config.toml
model = "multi-label audio tagger"
dataset = "short read English sentences (LibriTTS-R)"
train_examples = 26041
time_shift_ms = 50
n_mels = 64
hop_length = 320
input = "log_mel"
spec_augment = true
win_length = 400
arch = "vgg"
norm = "batchnorm"
activation = "prelu"
depths = [3, 3, 3]
kernel_size = 3
stem = "deep"
widths = [80, 112, 176]
downsampling = "max"
num_labels = 200
init = "trunc_normal_002"
optimizer = "adamw"
lr = 0.003
beta1 = 0.9
beta2 = 0.99
eps = 1e-06
grad_clip = 5.0
steps = 12300
batch_size = 256
epochs = 120.9
lr_schedule = "wsd_sqrt"
decay_fraction = 0.4
final_lr_fraction = 0
warmup_steps = 360
weight_decay = 0.06
Rows from block 5, named by matrix and row number. Each number is 128 + 24 x the weight over its row's rms, rounded and kept within 0 to 255. All counts start at 0. Numbers have three digits each. After the name is the row's rms in percent of the matrix's.
# conv: 3x3 conv (model.blocks.5.conv.weight, 112x112x3x3), inputs 99-109, a 3x3 kernel for each
conv.0 101:154141148119149125136153128117096121156111100140116117155144119125143136098150130129111132092109116102116101124153156132108113149126104172154100151180157108133127114088148085117128100126110165167158183177141195147134106113164086097123131104140151172145157167142109117152156144132135104123129144124
conv.1 101:182175145143133157125108105141155168136173145145127129104123148127123112149147141125085115139128113124114128138173148137129139141145165132130102104090122155128155153160132172153155130116164116072082110093114080091150131110099112086100112073138143144170140124135152133142095091123106118116114126170
conv.2 100:147083125147103138129105143099135147140128125113152177146129103105092124113117135110104126102097139089099109123138157106105113116114151143099073140148120133150149100073112101110133079103120145150156152158172159151127117129156166147167175121137130136088128116119112085108118099099144146142075129126
conv.3 100:158156103116110043158080099142176140135096122153116124139119120118118136106069088078117120130114111117127150092123153097108138138154143184151089135132133167131128161137141130113111076101083091170151126121141159150185097135149095148149120141195140122138118114145115093122098106114092097119133121163
conv.4 098:142153140170143119146138106152134135100096103110072108145152109133163124152132129132103129150136130145147139114082126100095107131144138180141148145127178129134129138137131130103080046089129154135148161139156112106161133135120150142126142139165147144094131106099113136166072105163124131118146145140
conv.5 101:114126140095108143100125169117140142135140143061082126166141151093120150160098162102073121105103131114112090164142132144111156151145162140159110113163105157138146122157146121114129145145116144116114103077095101128122142152127115133137146167120176107163163156149118096118143103130165113125126096136
conv.6 097:107136197175163135135163144077125121105106118117120119139112107098127144102117137165137102122096150082111107082126116105138134150146088181150097214160146166135132146148137124145140120118097136154132137143127106162129140109119131128124096108125116112120146151125109116133186152124126124132123146149
conv.7 100:153144150130149147114075099127116154098126147133132092148150116159123086138139121107123134091162177094086120149131128109103114140125106144172161162177154131152127169159161122160148116137084106109097105130125109122120076121170117080108130125136134118160107140141089131155113069103112127109150137166
conv.8 100:092147154124124114079117124126131146112130148136134164125140104105110107092120134119102122121126132119132130088080124127150146106115113167145140137134109129133152115114124104130133098143140128127132121123139167122110122133131098135121108175192126135123144157139161146089116085084131108130121068068
conv.9 101:142145153125132144118134135101103131133095077122109140130135119118114103124128111089098145128126115126114116156098091118083130139092135136132104159137118149119133127160108138134127115138182125116142158108118095105114110130183102154194076145175116106092154141124136142104166165103158138088123133112
conv.10 101:155172133197171139179146136115165151095134132107100114127156146111142116105138151094157145152140148140146142163150167086087105111126140113140109091066092117098143144125122126136124108099118170186146136115116142125131146121115144143106110135093110132114144147121116130123125112122164129099139127123
conv.11 097:077106118159163155112100100141160170154130146089140137096092138098103150110162165132114134139107152112118106144137141125119182106131115191145127148154144147110139125079162143098109081044086112128142101143102122134155137151170139164132102135145086091098073074112127130135155123133117126151119102136
conv.12 102:138113118143138156116100126131115112113089093147104111105112132141120142110118116144153129126094133119095104104131120130088153136088123167167133112156156105137152114125137145112130116147134119104102127096101086106070105086120099105116100113157117146129129102129128100132125159150080105117085148150
conv.13 100:060088113089146155120108137141162149170166118156162134114109122139108138121074132128086107092097133115090137123111098165147128109129169193174112124122121099141132133086169096131125110122136098065116098132141120150137122089105103082112106146146199137104169164141192105102185179161132129135112135137
conv.14 100:050117106129110115153144131135136133161129154144128082147132144156145152149109101158142142113129141102097124121136163094118126064100131110160138115104120182174121186153159154154149119101125104113115136099135147122115164142159140133112122137150070126116106109124144141135169167124148140090147138118
conv.15 100:109115113140143131081127150114121146097110127094115103149110088109125113089124172081042126112087135120119092131096135112090132105113117128128106154145127120126094099096101145134120097141116138169130111146126152168134084129150136150121117141134142149150137173149141139122102079086107092079141157147
conv.16 102:142113145167169147139132110146108130150135151105139159093126127133131134132128115125136151120133109112112102158159115121120091102091123125145150118111128117115096135138089144178119126088126083115099110087109103074067133154162136142140099125157122128130114123133129135104130145126151137122139101137
conv.17 099:117123152127111158160118124161161142121122122166132149146116111115118157122113142132142142087160161132144107150139129132115120105097122133125163125126105150123131142141141135148130100133130128122118131140130164125097157151104156123101159144097160127095122099074124091074134104127153138163126080118
conv.18 098:116101120118135142161107085175127139127123141065109146116104108098122091139163130135139143134139128113106114080084118082112127102119126150136122125113120126142137167151108135136103122101124155143131144157106143163157116065127139089111064071122108110135123133114114126141160121140137122132113129136
conv.19 102:141149132121131132124095129135127149122129130124142178158153151120109143125109154101085124138114116092086091172139143157162145163118102144140108128145110093115157119118139101140137146155143117083148124100123090108096115107122139088119163105105130142098146081130119060129120110087134099110105145145
conv.20 101:122114153099129147105165150097083137111143145098111086150115094156155135110089114142162168156156160144145140084071108083091142083060123136128111113107125114116109136128108158155157126158123139100076149136124157151133122091108107092125110105110100133109115161111127126133108121142135091135108095150
conv.21 100:141093080158152122161154155136187176101148160135154128135130152100129173137117152160085113150090079139103106105164184082132162171121140156133112123153156135136166122170155115129131116136097104151125122148158153143113128158133123131124155125126179098121143142135130154126148129092113108149123122103
conv.22 101:117120120097106131181135146134097153128133142106162162123112091114119145143168220073049120090113137106092086080098102135117114106122149138188131138128129161138148140128130105074114155120096106182158087122109110143131122097136116115136108120148116121135136117098103115142132139140145130134115115103
conv.23 101:124138116121148148154131126076100125119134147168125123169134137150116121156132144107066068094100142145115101135152144150147170117110153132076102122118123082142141116123140093105169106117148114115145129112120096129122129109129168130134177140195158174196132154120084112130162192140160156109141170148
conv.24 101:111132157135144150142101124133158146126142163132110122117114129122106138100104163144055093137092085132096051129159174107159120164167141179099136106106158130102119111136158137142099132169155123144159111089112136128120063130153111152156117173176109139141119150142109117119126176145115122139117126114
conv.25 101:115120098155118110138120133147127148156166139146140149098093149106081098127144129161129145142141118136147124074089100113107109135126154117109103170130133119099133156116127112143124141131140150139130153153132136107153210118139130137140113107127117111114125113133109106134163150126135126148099129149
conv.26 102:106146170132119143143138114118115143124159177127168175091132119089093135148131121148135136127119098119096107084086124086112105121103135121120096119109129086092151137142145138138167196190178105162148120127161122151131145128140147140132112108090125121108077074126123095097115155134146112111111141158
conv.27 098:127123135142127145137139116186133094175148132164157107112124127107130125103145129061112133098118133081119146132165135173132098163168113127162150194149157095116110110138100119116121134082105109125150118110112136124139171146101167149121162115105095149135078115103151152122174143124160142124142161134
conv.28 101:141090073105129143150156116162150135126132118107109107109088145121113129134108135152171120161115086111112122184186179110133150168164140133155147150123142120090093124122153145111120122098107187158136137167149090125131145108156128094098144095093124118139140130124149147074130135132120096139107143152
conv.29 100:108139122121137141100139157114126155111104132099114122083091111135107140145131156124093118117143151117135140136110139119121138099066063139127108123191198130163147108099107122132135101093134110081115134147170126141122071104107116161156144146146143112097110085099105091093132134141142135137139119131
conv.30 099:105120122092114139106145169132143133138125135101107117170176142135107143128106132137155158113114142114130144149102109127130110125136133112112153142155146151149153108138114083119120106114121155117105141090121135124110214166111133131095119156155117167114116136108143129119157129126099086093070110115
conv.46 102:132129105126128128085118107116115079139114105131127104137133091147152147159121113144144123106124116128110140143118111137122126122082093178141154130098110091128144184152119178126117127121144091134110124122132093088108124138136117130134142163167094106113086094136110067126127131125119117123125112123
conv.47 101:117118107128150159131200175142128133078121148089112119150143141120152126098158178145125117124105114134165114179151149137129154107099100139150157153140128149110113126126113134145121131121102159143092096130125086111137154122132169158138110144170110103133093086123149140134062080110067095130145140181
conv.48 099:155129159147112102162115127181188169127151160131136113115086087180148155144089099157120148129123090115143127125130128123139141090103127161138157122110136129109104099146138090136142115137117155110144136104123107085153177165089150131124163181139095123104140136109100112115185156111123124109147163124
conv.49 099:162123125143113077157148112126119110113137122161125145133096110131133098066113142148141108126110112121091085134175112125144120117141139133123126124126124155165125155133137123131147073094089151113131110105144137132161159151142149170145063113129139095096150118077156106122103084111140110107154154113
conv.50 098:163098104177096063153099128125167174129131164131147133148106120103138147123143118097129160119122118175149139117126131149120121134154170114162153115128129155137113159092117119090142093047102167110139130120142095139159124134097140132119110120160161074083122101099106116130091186142094170133135146173
conv.51 100:116099074127106113108091132147106148133125118116137180129110131121127125138103095113141127078126135159150153121168093153166130149139157144196121145150142100117119095087156109112103127091115169137106134106107122092129076068105128110134129144154119109085122110130148095106109158169115149140088139171
conv.52 098:143106119113151151152117131083129143131139152094074127100122195077109135112125147146106120120139138121112164108110149158104136137098153098098128119123111145162128120123102110094158137126130134135165141113139126098137166159145154143114090102137162165182107134162155148138131171131147150113135152097
conv.53 099:135148130130134134132180153100102156060071127015081125119099079115136106063089132165111089084137121099138156108084118069078115121136129109155127130148114135144112135123145141159119147180137109131119125148105191143097138152158129141154082095156113116150141146186113115117123154165113154145164156134
conv.54 101:134136154076102128073117144117144123144154113152148143140133104125150144104120111120135171122094131118130126126121120138156116144125135103114139093106116106081082188134145202159133188130116112107084092114128070088112132150153150163162123081116113086123101116100163148116127148143138125133150162143
conv.55 098:110128128136150150195154126138096113112099109079102103112118117136130132156105147133136122135118148132104142162121123153129099135118117110169141127145138120127126109133137105145160126133109142164173143144119109144103157177159152119116115082100153099102090108151126107161103167131134152125170147109
conv.56 100:111095167151172120145152114143137129144152135148134134136110066123094134120135151094104123151137138152125138126126136102113120186112121185147127140125128144127124128104163169175116148136169127146104103112124106099091150157166146169169097100115125156151121144141124106129131144141118140134122150133
conv.57 101:114180174103135146102083097097090075112080099127102120118127139130139110154123103141147154104119108121135148148097093124112103116109098088160193134142120114155135095107138112130162100142097095118157124110111112056131141137127122119100129122102104163205134176164163173121098127143116123097106096140
conv.58 101:135113092114112094104114107117114121119123136132123110140145144117094127111112095083088096113101111141171174177121106165133118173102130142137097124119129169155142087098092087117148096110120095091104172109127120112176163153142190159110144121109148179166146137124131132114139139114147152142109118161
conv.59 098:120117136126128120165148091135112103117096111091115126145072133155138125158152125130138143122110133092111116085089123113127127164135152149131135130116155137122157100123134100107106129096114120085122110150135133154176117079095117145134114132117100076107155116129140122122101105122130086094153138151
conv.60 100:137138159171124141173156143159103135122110120067081143091110158103076133106090106157158122152155125140175133133166137169149165120122121127092090140144157120119140153151102134151155149147153118120100148159150096131141147144167154179150125131135136172142159130128152138145094138132123136159166144113
conv.61 101:163141127111147151113147135103150166155153160156130135133131173115128106118144154119137153109073093122102117124164166088092143110115109114126154116117128121158140079142166133181138141162124093094124125149130140150157134080081119124114111098139079082114093119148121142123113118098139131143160117112
conv.62 100:116114131092080100144100104138161114125165161132162138101133116116116108148141116127116100136132123140134111093157161126149131087128127127070133115119126127162140134114132106150132146170152178161157147144129125161140169116158150117107132070140149178172138120149127148156108132140153139136143164141
conv.63 100:158114133139102131141135137145155146141146122167137158158145163138161164151128073121127101133076094141144137123156158186166121153138134132128104128152143119154174088125119111150150168168152128131111123142131149094116106152137122136160113106143128133115098120144150166141136123114120140136145157144
conv.64 102:165133117150124122127089111141122121140143125109089104136156122111119116157118061101073109113083110112104144098156083135160108160145116136102107104096110121102098141112117178158136160111179156139111164129085121148111130105120117115115118130129134140129160106092135131137180140117114097123135091103
conv.65 100:161144115164170164157186128092098100107132118079138140167126140134146146113147134134154140127129105091080079128128150136108149063130139169151127126130145140128103165150150130104134150100079154145168116127141110087124105122147094122142075133147077088143151161142137171170132108109147093115184144127
conv.66 100:150147129138123135116125127129133116103099104142116146155127096135102123105151180090091129117102113128138114125116147126084131131130162130116102107129159114169158123131142149126129123098099145109089140138091110111104101120075113115131112136149123104105139133135123117083104116093128086138111113170
conv.67 101:112154123139139122131130149075150163134160156118134141184196122178166167167142133141145115117098083092062088153121111114075116122145180128141146128129117141098118151149110133118104129121101107100109118105114106148112167144111158135123171159145119134142107104128157156138105107111152117100103117135
conv.68 102:126126121119143116165176141126157179141119147119116170137160135159165134149176146147140134133142174127117127105084139103094111081101124148188156146139122125143117140170159096110129142143076107096122159132073142116093111099140097108139120136136141122135129110131145148127106137138168140119139127158
conv.69 100:092142128101135130159127100110156122148159141135147123139115113175118141131106111084097071132131140125104151151096099167072138172150103122129140172166149090111143129110111115130157103104130155123112163156137130124113133163147192182160133127107091122097093110138065096069137160138124123118101117110
conv.70 101:084112123120076140132140121122124084125148128129125122146170164132116121122115119122135145106121132097124141142132132138131133127149151116136120124145123099113133102144170132139131170133122155111093094095128059129131100127110146137117155145101153160118181146118180106096155094106139140127122159166
conv.71 101:130126114140122128141115144139127089130138097124108135117114129123144127140140117116101146112082104090119124138156164088141151110134119139123105118145156125097130121148113116165132110112078141159147130132158135130098120115134137129119090105171110110124145113155123098140125148138161172156165160124
conv.72 098:142162140161150108128109079078132159091091114143151120133142150081133142062143121175201132121118090140072089127107163120141112081108130095118118131118111169120111158131127153147130143115092146123125131137108137112143166149096152136126145155168100079104103113120145153117184155122154104117165108098
conv.73 100:144140162123128159138140195110113126108098095148097170142171157110124112130105109093099120137116135154109102137103103154103112152106142137104098136108111123091122125143088140125096120148120118123136114102109083123148137139134119103105118108138111107115126135127128118125134143127123102103106118130
conv.74 101:122135120131137137115123110103088096130094112113084127150164129108125134112102095087097179112122148140154127152117093146120117126085120126077065117120122112159164131125147144164128114111113146129156122141152151099127177115126147160135115151146062111130102091136111116167149120141102095111132128137
conv.75 101:180114092144154096118162139075113146085067111124077096100065130085105103109093123087137183075124144124123176116134120141115115113127151113117084154143113164159112141130140118127120145141112179158126171158144163145130127152136127128136121112172107148134121122124119129144104118129130126103167146079
conv.76 100:130135125113097091107119102113115125132145161125130139110118106118140122116167154073077122100094150107112139093122155131076105111069130142140126127147149111163146102151149100126115133146134153090109140111146139140132145161144135142138134153174142127139114108096131145135105126100161115124139070152
conv.77 098:114190125162161119123143104086121099082107093127125112100091157068096140113172159126126154147138145118124163127140123115122119073127129128063096159142120195119104109096118158131148178136158150167108164149115129094139137139147146112131156160141129136142091153133086141131124126149104107118132160155
conv.78 100:147131113109140120146143147139101109139144127114147128117112116099102096110088101095090139084100149120128107149140164146153184127124151134138133134160113114115132102143108101136126135149131185130116121120106109128112103070142093113123123108144142139107150124115177153132131113118140108112082105117
conv.79 099:113127159132125123146124092118142129107120134138083116060111139123115118145161142091147149123114138120112118147103110120100086075111118084108168129121170117105112101093102139111088137126112128123139126128141128096148117128094135124136116142139149134116108120131082104098128103116135113127134092083
conv.80 100:133105105132106106097080119116132146136173159157116108062104147097051077151126111098114139139127130108097118170162150176118104150146087121096098120124108161132101139078088161129109135128148130148138126134139107141138124143124094121111111102104151150145136140107086123121138111114168132141157133150
conv.81 100:138087108146096092147143149123110118153130115151174136101145160137141164153112096133077117126080113149123142150121145140154163109119128090104125123138105143132123122110116109096118165128134112123105127145146082106111105104134133112145134112154110146124138127110170143151139126121149158128096114135
conv.82 102:122143153126123118121109124123154145077129169076159154154163131137170148115149118067091133073071146089142151168108127153119109122116143126136136108097117146146103150096149131127142145144159129082123125121079128119157155155139132104111156108092148133088114135114108110065125115153157083108131093123
conv.83 101:093114145096070118130115123178133135147144144171177114167150130132108161130107136102138128124114148137154135134105098122118128128127124140182173112142125130122120104125074134125128132107091113171156145143124101160163158132147162138124115106129133154104145136118160149127152153120121122078131132130
conv.84 102:080084149085107131112100118101128164146139103117122091159132133124156117141154100135109114116116118128130130136133166118138177154149189118112145115118099140135119125136140132134145125098127132134126128127131123154134145132111112129127090127142162175138162164130162175138104099112139085099143161140
conv.85 099:097121140133138113137123133139127145107112131119143159130124127127114110107117096147130134123131130100142135178183171113109132150122104160137143160156120155130147142096106114074050170132125178166163141159120090117135076086109162157166166148129107100131120125152115136115120091136116095132108118146
conv.86 098:151163161114157167099132125149114123121111106120085102102117116102132120087119114132151146136132140128130155108126119163138128131113114116153145152163137157130118144134109145148143158186131148126155139143138093129108133117157159141113137135140121085105118094136141151152075075100106150147112161158
conv.87 100:109132145149126100162179136102143125110114093158099095138164133136101114162103121120102106146142136121118124173123096145114118130091120149151174192152150152141104123158120149118102148163152127141129110120117124121131160136130161122110085149147098119151047084119116085116159147131153129076120118066
conv.88 100:124102128084105110130106131138166141160137146125121122138100121111113114137143144145139119160124089161119107126109132135113102142138111156137102121120123133116115090100099105132110132119096161148150177142175183160113152121122157122125170084142126134155112140131095162143125151136163184137156163120
conv.89 101:111115127130108116109119138167133155153138149185161139158171140135119088165164136141185139093127153102103142118090113148160132131143131114158137110086145091121129164151126114133127113103110080125140110117137125172147103088104138120079129104153128107111176149122139139131125117104157102111106090149
conv.90 099:119106116095101153119093113141144145102128156116131144121134109122142151160168126088086101149111105157143114144158145162142099117157153127138190098121138094127133139116131159162102147150103159170107121108132096116111109137156117132141105146131115122101124148105113134112135124142107101125092074129
conv.91 101:116105133100123125099163140134110139140145107148139146154160113138134107136121157121116119143118092165128105152141119151154173148191157072105130110123154150112087161134086155102098161117093103117155112120140079090109080134163104131123143178134117119146104132111153114134131124089131132133104126162
conv.92 099:129153140146116127168161154130127101118124164121105127127134152109119130130101122117108159106094112169138119130117119148156093100081087119156150108139155087117117132150131165138131150144106138076105120132163106088159130111121091105107119120134086120131144132130149169162139121153118136107149119083
conv.93 099:184136083138104102108085098114165153110125147093113153135122123145131118099107123098151155113116094111138119101164166101119125143133143165143125172164121153149155135137128116120117127154106106101099099118127118195204142160136114132109133105122123136106112107129085101140117093109158133117134140125
conv.94 102:107106102147140116120141140096123120133160116150135119169115141141100091121144135126133149139154114084102118102116123141119105121144141172128093120137135133107112132068137130122133117107090103100155120109110162128123169135141108122135118126153110130132123123139122158132153123110107116127107120166
conv.95 099:105090067154129068134103111104115113118157133102109127096132109108134139116084112138134125103122111150163127092104134125108130119106122116102110159144151111114170154141137150148171107106154158136156101100122133086079085161161110153158105135123117146122122122112115096116148137132126155124095138158
conv.96 099:170188133155160143128162111140159154147114096122085116157137125147145137076160133102100125082089108075072122114085116137149116127126108116142093122112171122120138159150139140143136097083125119114131117097108111116118117090120149082095123149177094099133093092108100152156091134142139127154164116160
conv.97 098:117098155112135152116164153152174126135156144122120102114166147136143158122127157152133091120097125094134140174153094116124117107090118104132113127121120131146117114152109126140107127112101081113134139146158182160080151141128148092110122129158137104118122124132135116124115108154142073124155139091
conv.98 103:116122092126116122138130116114138116177144116151128106128136120162145106146124083123101099140124112121112100154105086162143131159162135103066098138140148109134133132142129161141124121128135113119113112125123140128111175157148128122127146153148113178137090125122117136115162116108152111103133126148
conv.99 098:090149144106125135158148126133120120111109104163105108114109131091140135114103179125153111134151103217145094128128138139137097133093102150161115118137151135149103139130097108098050131093095109096117155117124130146139145097142133104168131080121112076071133128112110127132094080144125110129119118106
conv.100 099:120143114157134123111123171104100135085094113116099126126137109147134102116112106139132160135169164170152133130075101132122155106134131137128095131112104093135161115102116108102096140139088126123143135136127151135149100116175146137142170162113126124165129150117137132084106091141104101134122120128
conv.101 099:192134161139105151076058102156107093088088122084106107153121120142105090104111104124099142113123167131181177127125115141118147159161141141121147102113116130144138107142133105087117132101108143136125126134132070101145144146122145133114140094081160144088118154130085113151079068088103066108100095121
conv.102 102:163089169121146146094094104181154098136131115142156144148100059124107118137105140129167133134121103107116141120104115136132135086104124101092114144108113110112095112105119094112112097097108126127146118160144129141107170129096126116122123118111091136149073124153089121149124095167120115133146126146
conv.103 096:138111127135115097081097106070080131118125144085110127080105127128144157156090089138163138143135140099092108131134162130147147110101165167176121143151142137105095130171140104120130120093114139142145107106145136126112164183135131120122153143153122139141176119119119109100119152109129128134115096117
conv.104 100:114049136130113124116112157111107087147096102111134139147153147119143126080068128132158150119123104102155163138120095164115110169149136076129155087152131153146118140127141131129116128123075109128149148144125148179121156143169163153129186127093132160107117127089109110084130112177133162152165166156
conv.105 099:093113107128093110146123160132129138133112095109065123146125151126135129131102103119083094134133127140129153175159103136141141142131118147150135151159134156138113133139135152131081107110092117119104122122108086096130143112101104133128110118152172153151127106123128109134072111169087077115091099105
conv.106 099:122143114144094107107086145147120082132142135137096108113119128120150190071075105094069172127096096158112103170146064126125121144154124110104171132126132099126133165147125143152164094108120129130112139145123079142133158141112140122076155136107124133128140148137117125126115110090142122100137104080
conv.107 100:093149138138136145138099113119078077101106135105122129070142154081147150116149175153139141124082120127157107161121115143137152115122158142101121155102112125132123145171136140121108156169131126175144133130096117139116141135156114138142127109127124130114079124174098142156184139140170127116126128127
conv.108 099:146100126150109144141149135106107103101073139083085116112077071111058080129106092117131117139141118193177150114109124153109108138109149118141171116141170129109136081138129143126144151136184139077078137110108106122132123131134127114137106084168089092106130118110140106119034119163061100128136119108
conv.109 099:168152111148116100138133140131140122108117123080072100160128135155144124188141133152093078153124123089131136082126125092123103152109114120124148141137162106147167138114124118106137111079094185167106135095110152122106098150125109113118109130125143135103148165102163175134133114109130118156138097119
conv.110 099:147092117123108140166177121128122125131132158103105111137156098134151127096130127126141144153133094129138107137120098104096142117133142140092134130126154114147153105157158127133114123121087165163124140156102119130122125094117097100138082115184149160162153158137137130151085074127156121130147150112
conv.111 099:118138176125132150108091134135082128114111136113138110124145139105113105095083165111138141113137129120150119166156079104106123111106118103144151153126132136115141128106070106131129112163165138150125136174121141167146108096103133115118154147176157113102149122099111079093123129112127131125111136144