config = dict(
    arch='vgg',
    model='multi-label audio tagger',
    train_examples=26041,
    hop_length=320,
    norm='batchnorm',
    kernel_size=3,
    widths=[80, 112, 176],
    init='trunc_normal_002',
    beta1=0.9,
    batch_size=256,
    warmup_steps=360,
    weight_decay=0.06,
)
Rows from block 3 of a small multi-label audio tagger, named by matrix and row number. Each number is 50 + 12 x the weight over its row's rms, rounded and kept within 0 to 99. All counts start at 0.
After each channel's rows are labels from the 100 clips, of 14848, where the channel reaches its highest value: "responds to" is what is common among them. Only what is clearly more common there than usual is listed. The data: short read English sentences (LibriTTS-R). In brackets: how many of the 100.
# conv: 3x3 conv (model.blocks.3.conv.weight, 112x80x3x3, each kernel summed), inputs 0-79

conv.3:60 32 37 31 50 63 50 73 35 46 34 58 38 52 44 49 50 40 58 81 47 50 50 44 56 48 38 58 26 43 63 49 72 52 61 37 23 44 51 40 51 39 36 41 61 44 40 48 58 25 72 55 42 58 60 56 50 47 40 30 40 58 49 58 23 63 31 43 54 54 47 36 70 38 54 58 50 42 68 48
responds to: the word "my" (26)

conv.86:57 53 46 43 61 29 43 51 42 49 52 47 53 53 54 59 41 44 43 47 41 47 35 52 39 35 57 61 38 50 52 33 26 45 32 53 57 56 34 16 76 62 35 54 40 60 48 73 58 50 57 54 45 13 41 43 32 45 38 59 43 54 46 63 49 31 61 60 44 49 38 51 23 68 47 38 55 32 43 59
responds to: voice: female (95)

conv.29:36 46 37 43 32 10 55 32 49 60 45 57 61 50 60 63 36 44 55 50 76 37 61 58 27 39 40 51 49 64 38 50 40 44 34 52 52 39 40 52 47 56 51 46 47 41 47 45 49 60 42 60 54 52 22 47 31 48 42 42 58 41 49 65 58 42 31 54 65 52 55 26 24 41 50 60 64 31 31 46
responds to: voice: female (95)

conv.22:43 56 61 50 59 51 63 25 60 78 52 18 35 67 52 47 68 70 43 33 69 57 38 37 43 61 57 57 52 63 50 38 52 50 10 56 47 67 46 47 41 34 45 46 54 53 60 33 53 57 45 54 56 55 47 35 52 57 34 65 71 34 61 44 44 54 38 63 50 54 53 57 36 50 30 49 46 50 51 48
responds to: the word "and" (35)

conv.94:37 42 41 42 34 29 46 38 47 54 59 41 74 50 59 52 46 65 48 53 59 23 48 62 43 51 49 59 46 54 55 54 35 57 58 43 39 33 37 51 42 49 58 54 62 54 50 42 47 54 61 39 43 60 50 40 22 43 60 27 17 48 59 52 71 53 37 52 46 56 69 29 42 41 20 35 48 55 28 64
responds to: voice: male (71)

conv.15:68 33 43 55 40 46 45 48 56 56 45 39 75 42 68 56 33 44 37 65 46 30 63 65 35 65 51 57 41 40 43 35 28 34 46 54 42 46 39 36 41 44 64 57 53 42 49 36 38 52 52 29 51 71 31 44 41 62 52 43 43 45 52 61 70 54 58 51 57 70 66 26 38 66 60 63 62 61 28 53
responds to: voice: male (79)

conv.44:45 47 51 64 48 50 70 32 61 43 65 53 62 51 37 39 35 47 31 28 24 41 81 45 55 53 55 62 39 39 54 45 55 41 42 39 57 42 47 33 49 46 65 54 47 34 42 61 38 32 45 36 55 64 47 44 86 45 32 44 61 55 39 45 61 66 34 29 43 45 50 47 52 61 45 50 42 59 31 68
responds to: the word "what" (33)

conv.27:39 38 53 67 35 59 57 64 41 49 35 64 46 42 48 48 58 45 47 51 54 48 44 61 54 53 26 31 45 57 41 54 56 37 57 50 24 47 48 58 60 60 50 43 49 45 40 23 57 61 25 75 43 59 51 58 63 65 64 65 43 68 27 48 42 50 53 35 52 61 41 50 68 30 55 82 34 45 48 28
responds to: the word "it" (30)

conv.7:50 34 58 39 38 49 44 67 42 34 53 46 32 29 43 56 38 34 66 61 60 67 62 60 56 50 49 41 31 49 66 58 51 36 57 53 51 35 46 45 27 34 69 21 78 50 45 49 60 62 70 35 57 65 65 50 27 41 51 37 34 28 52 32 52 49 37 54 44 54 58 48 59 39 45 50 48 45 54 49
responds to: voice: female (85)

conv.32:35 54 52 59 56 41 58 56 34 36 40 39 68 65 44 37 54 51 42 47 42 41 52 44 56 56 59 35 63 49 73 56 58 40 72 51 25 38 47 63 48 52 70 49 52 50 39 29 44 51 73 75 51 66 55 52 63 54 55 59 63 50 76 50 28 58 44 45 63 49 91 45 56 35 52 54 52 63 38 46
responds to: the word "the" (57)

conv.101:57 45 45 54 47 44 41 52 24 58 23 43 24 31 45 70 62 67 56 64 50 46 34 46 50 48 37 40 56 53 52 52 46 31 52 51 23 54 52 43 49 44 32 51 68 45 53 29 63 42 45 54 58 45 43 43 29 61 68 69 46 42 48 49 20 55 55 55 65 61 65 51 42 31 51 54 45 34 38 27
responds to: the word "i" (38)

conv.52:52 60 49 35 16 41 42 57 46 58 22 31 53 54 41 52 58 62 53 63 53 37 51 33 54 42 53 65 64 40 58 35 38 49 38 45 52 52 41 40 46 46 57 40 24 39 53 30 51 49 59 62 53 18 54 42 34 30 56 40 51 39 63 52 40 50 59 63 49 44 69 44 19 44 35 42 50 32 54 60
responds to: voice: female (96)

conv.54:59 55 34 32 67 60 53 50 59 57 62 58 44 68 56 63 32 63 61 34 63 52 43 51 44 49 31 55 38 51 33 45 66 54 60 35 61 43 51 71 29 50 47 37 56 43 69 31 46 56 19 53 41 69 42 60 28 61 63 41 35 29 55 47 49 75 39 56 60 58 52 37 67 44 41 51 39 55 48 50
responds to: the word "you" (40)

conv.79:38 43 46 57 34 48 48 54 56 38 42 68 43 55 57 56 51 31 55 49 37 53 50 50 52 74 57 40 66 30 51 56 37 41 39 54 57 64 68 34 71 51 48 50 33 53 37 76 58 19 60 35 57 35 45 38 65 56 49 59 57 66 41 48 35 43 58 37 41 61 30 67 42 40 48 22 63 55 58 36
responds to: the word "of" (27)

conv.23:65 35 52 53 52 64 63 44 50 45 62 46 58 74 48 45 35 51 49 57 46 51 49 40 37 28 39 51 40 19 44 39 51 58 66 26 48 57 54 53 51 49 57 64 45 28 60 56 47 46 35 30 46 65 61 53 62 57 49 45 54 66 31 56 54 71 48 16 62 46 36 60 57 59 58 44 65 58 31 76
responds to: voice: male (72)

conv.71:45 57 68 31 44 35 43 47 58 39 48 39 52 52 52 44 31 48 61 64 54 37 60 49 49 53 64 50 45 33 65 70 53 54 32 47 63 34 35 74 55 48 56 42 59 21 44 62 39 67 68 34 57 62 57 62 38 64 48 59 55 52 46 61 59 53 47 30 40 33 56 79 50 69 58 62 68 57 31 59
responds to: the word "the" (56)

conv.10:40 39 29 54 60 39 57 34 55 45 73 49 59 58 36 84 48 52 77 70 61 44 61 45 32 44 46 57 39 50 23 48 56 57 45 52 44 52 26 41 52 38 64 58 61 39 26 54 53 35 36 33 40 42 50 65 63 56 51 48 47 56 45 49 76 53 32 51 57 64 41 55 56 63 55 43 68 47 35 53
responds to: voice: female (86)

conv.85:27 44 48 41 48 69 49 50 52 50 48 46 54 54 39 52 59 55 55 56 50 52 56 54 16 28 41 43 54 39 18 51 40 60 58 53 51 42 34 53 37 39 48 52 56 28 37 43 42 47 18 47 60 51 74 46 55 45 64 51 38 44 21 36 58 51 45 48 46 43 17 57 43 38 52 51 51 57 61 74
responds to: the word "was" (26)

conv.67:28 25 51 64 27 65 48 52 62 38 61 60 48 40 29 55 37 38 52 63 64 62 44 38 58 44 52 43 41 44 66 60 48 36 58 41 46 46 46 35 56 33 44 34 47 41 28 57 48 48 73 33 43 30 59 56 48 32 70 39 40 61 50 43 50 43 33 36 32 53 60 54 50 56 44 16 55 47 59 48
responds to: voice: male (74)

conv.51:41 35 31 24 43 50 54 44 51 40 48 50 43 54 39 17 61 45 42 69 24 53 58 45 37 22 47 46 54 68 31 37 62 53 64 36 55 47 42 51 44 32 61 55 37 56 47 46 36 37 37 41 61 61 45 59 47 52 31 41 51 31 32 30 48 62 33 47 44 38 45 50 67 57 52 33 65 50 55 38
responds to: the word "why" (28)

conv.76:36 43 38 41 50 65 64 42 56 30 44 59 61 44 38 38 35 71 58 43 32 49 51 23 36 51 40 51 51 36 39 28 72 44 62 45 52 68 43 44 81 46 43 49 30 37 43 63 58 50 49 35 50 64 62 66 49 49 52 56 27 53 44 47 40 44 58 41 49 22 31 58 54 59 54 47 66 49 48 69
responds to: the word "what" (28)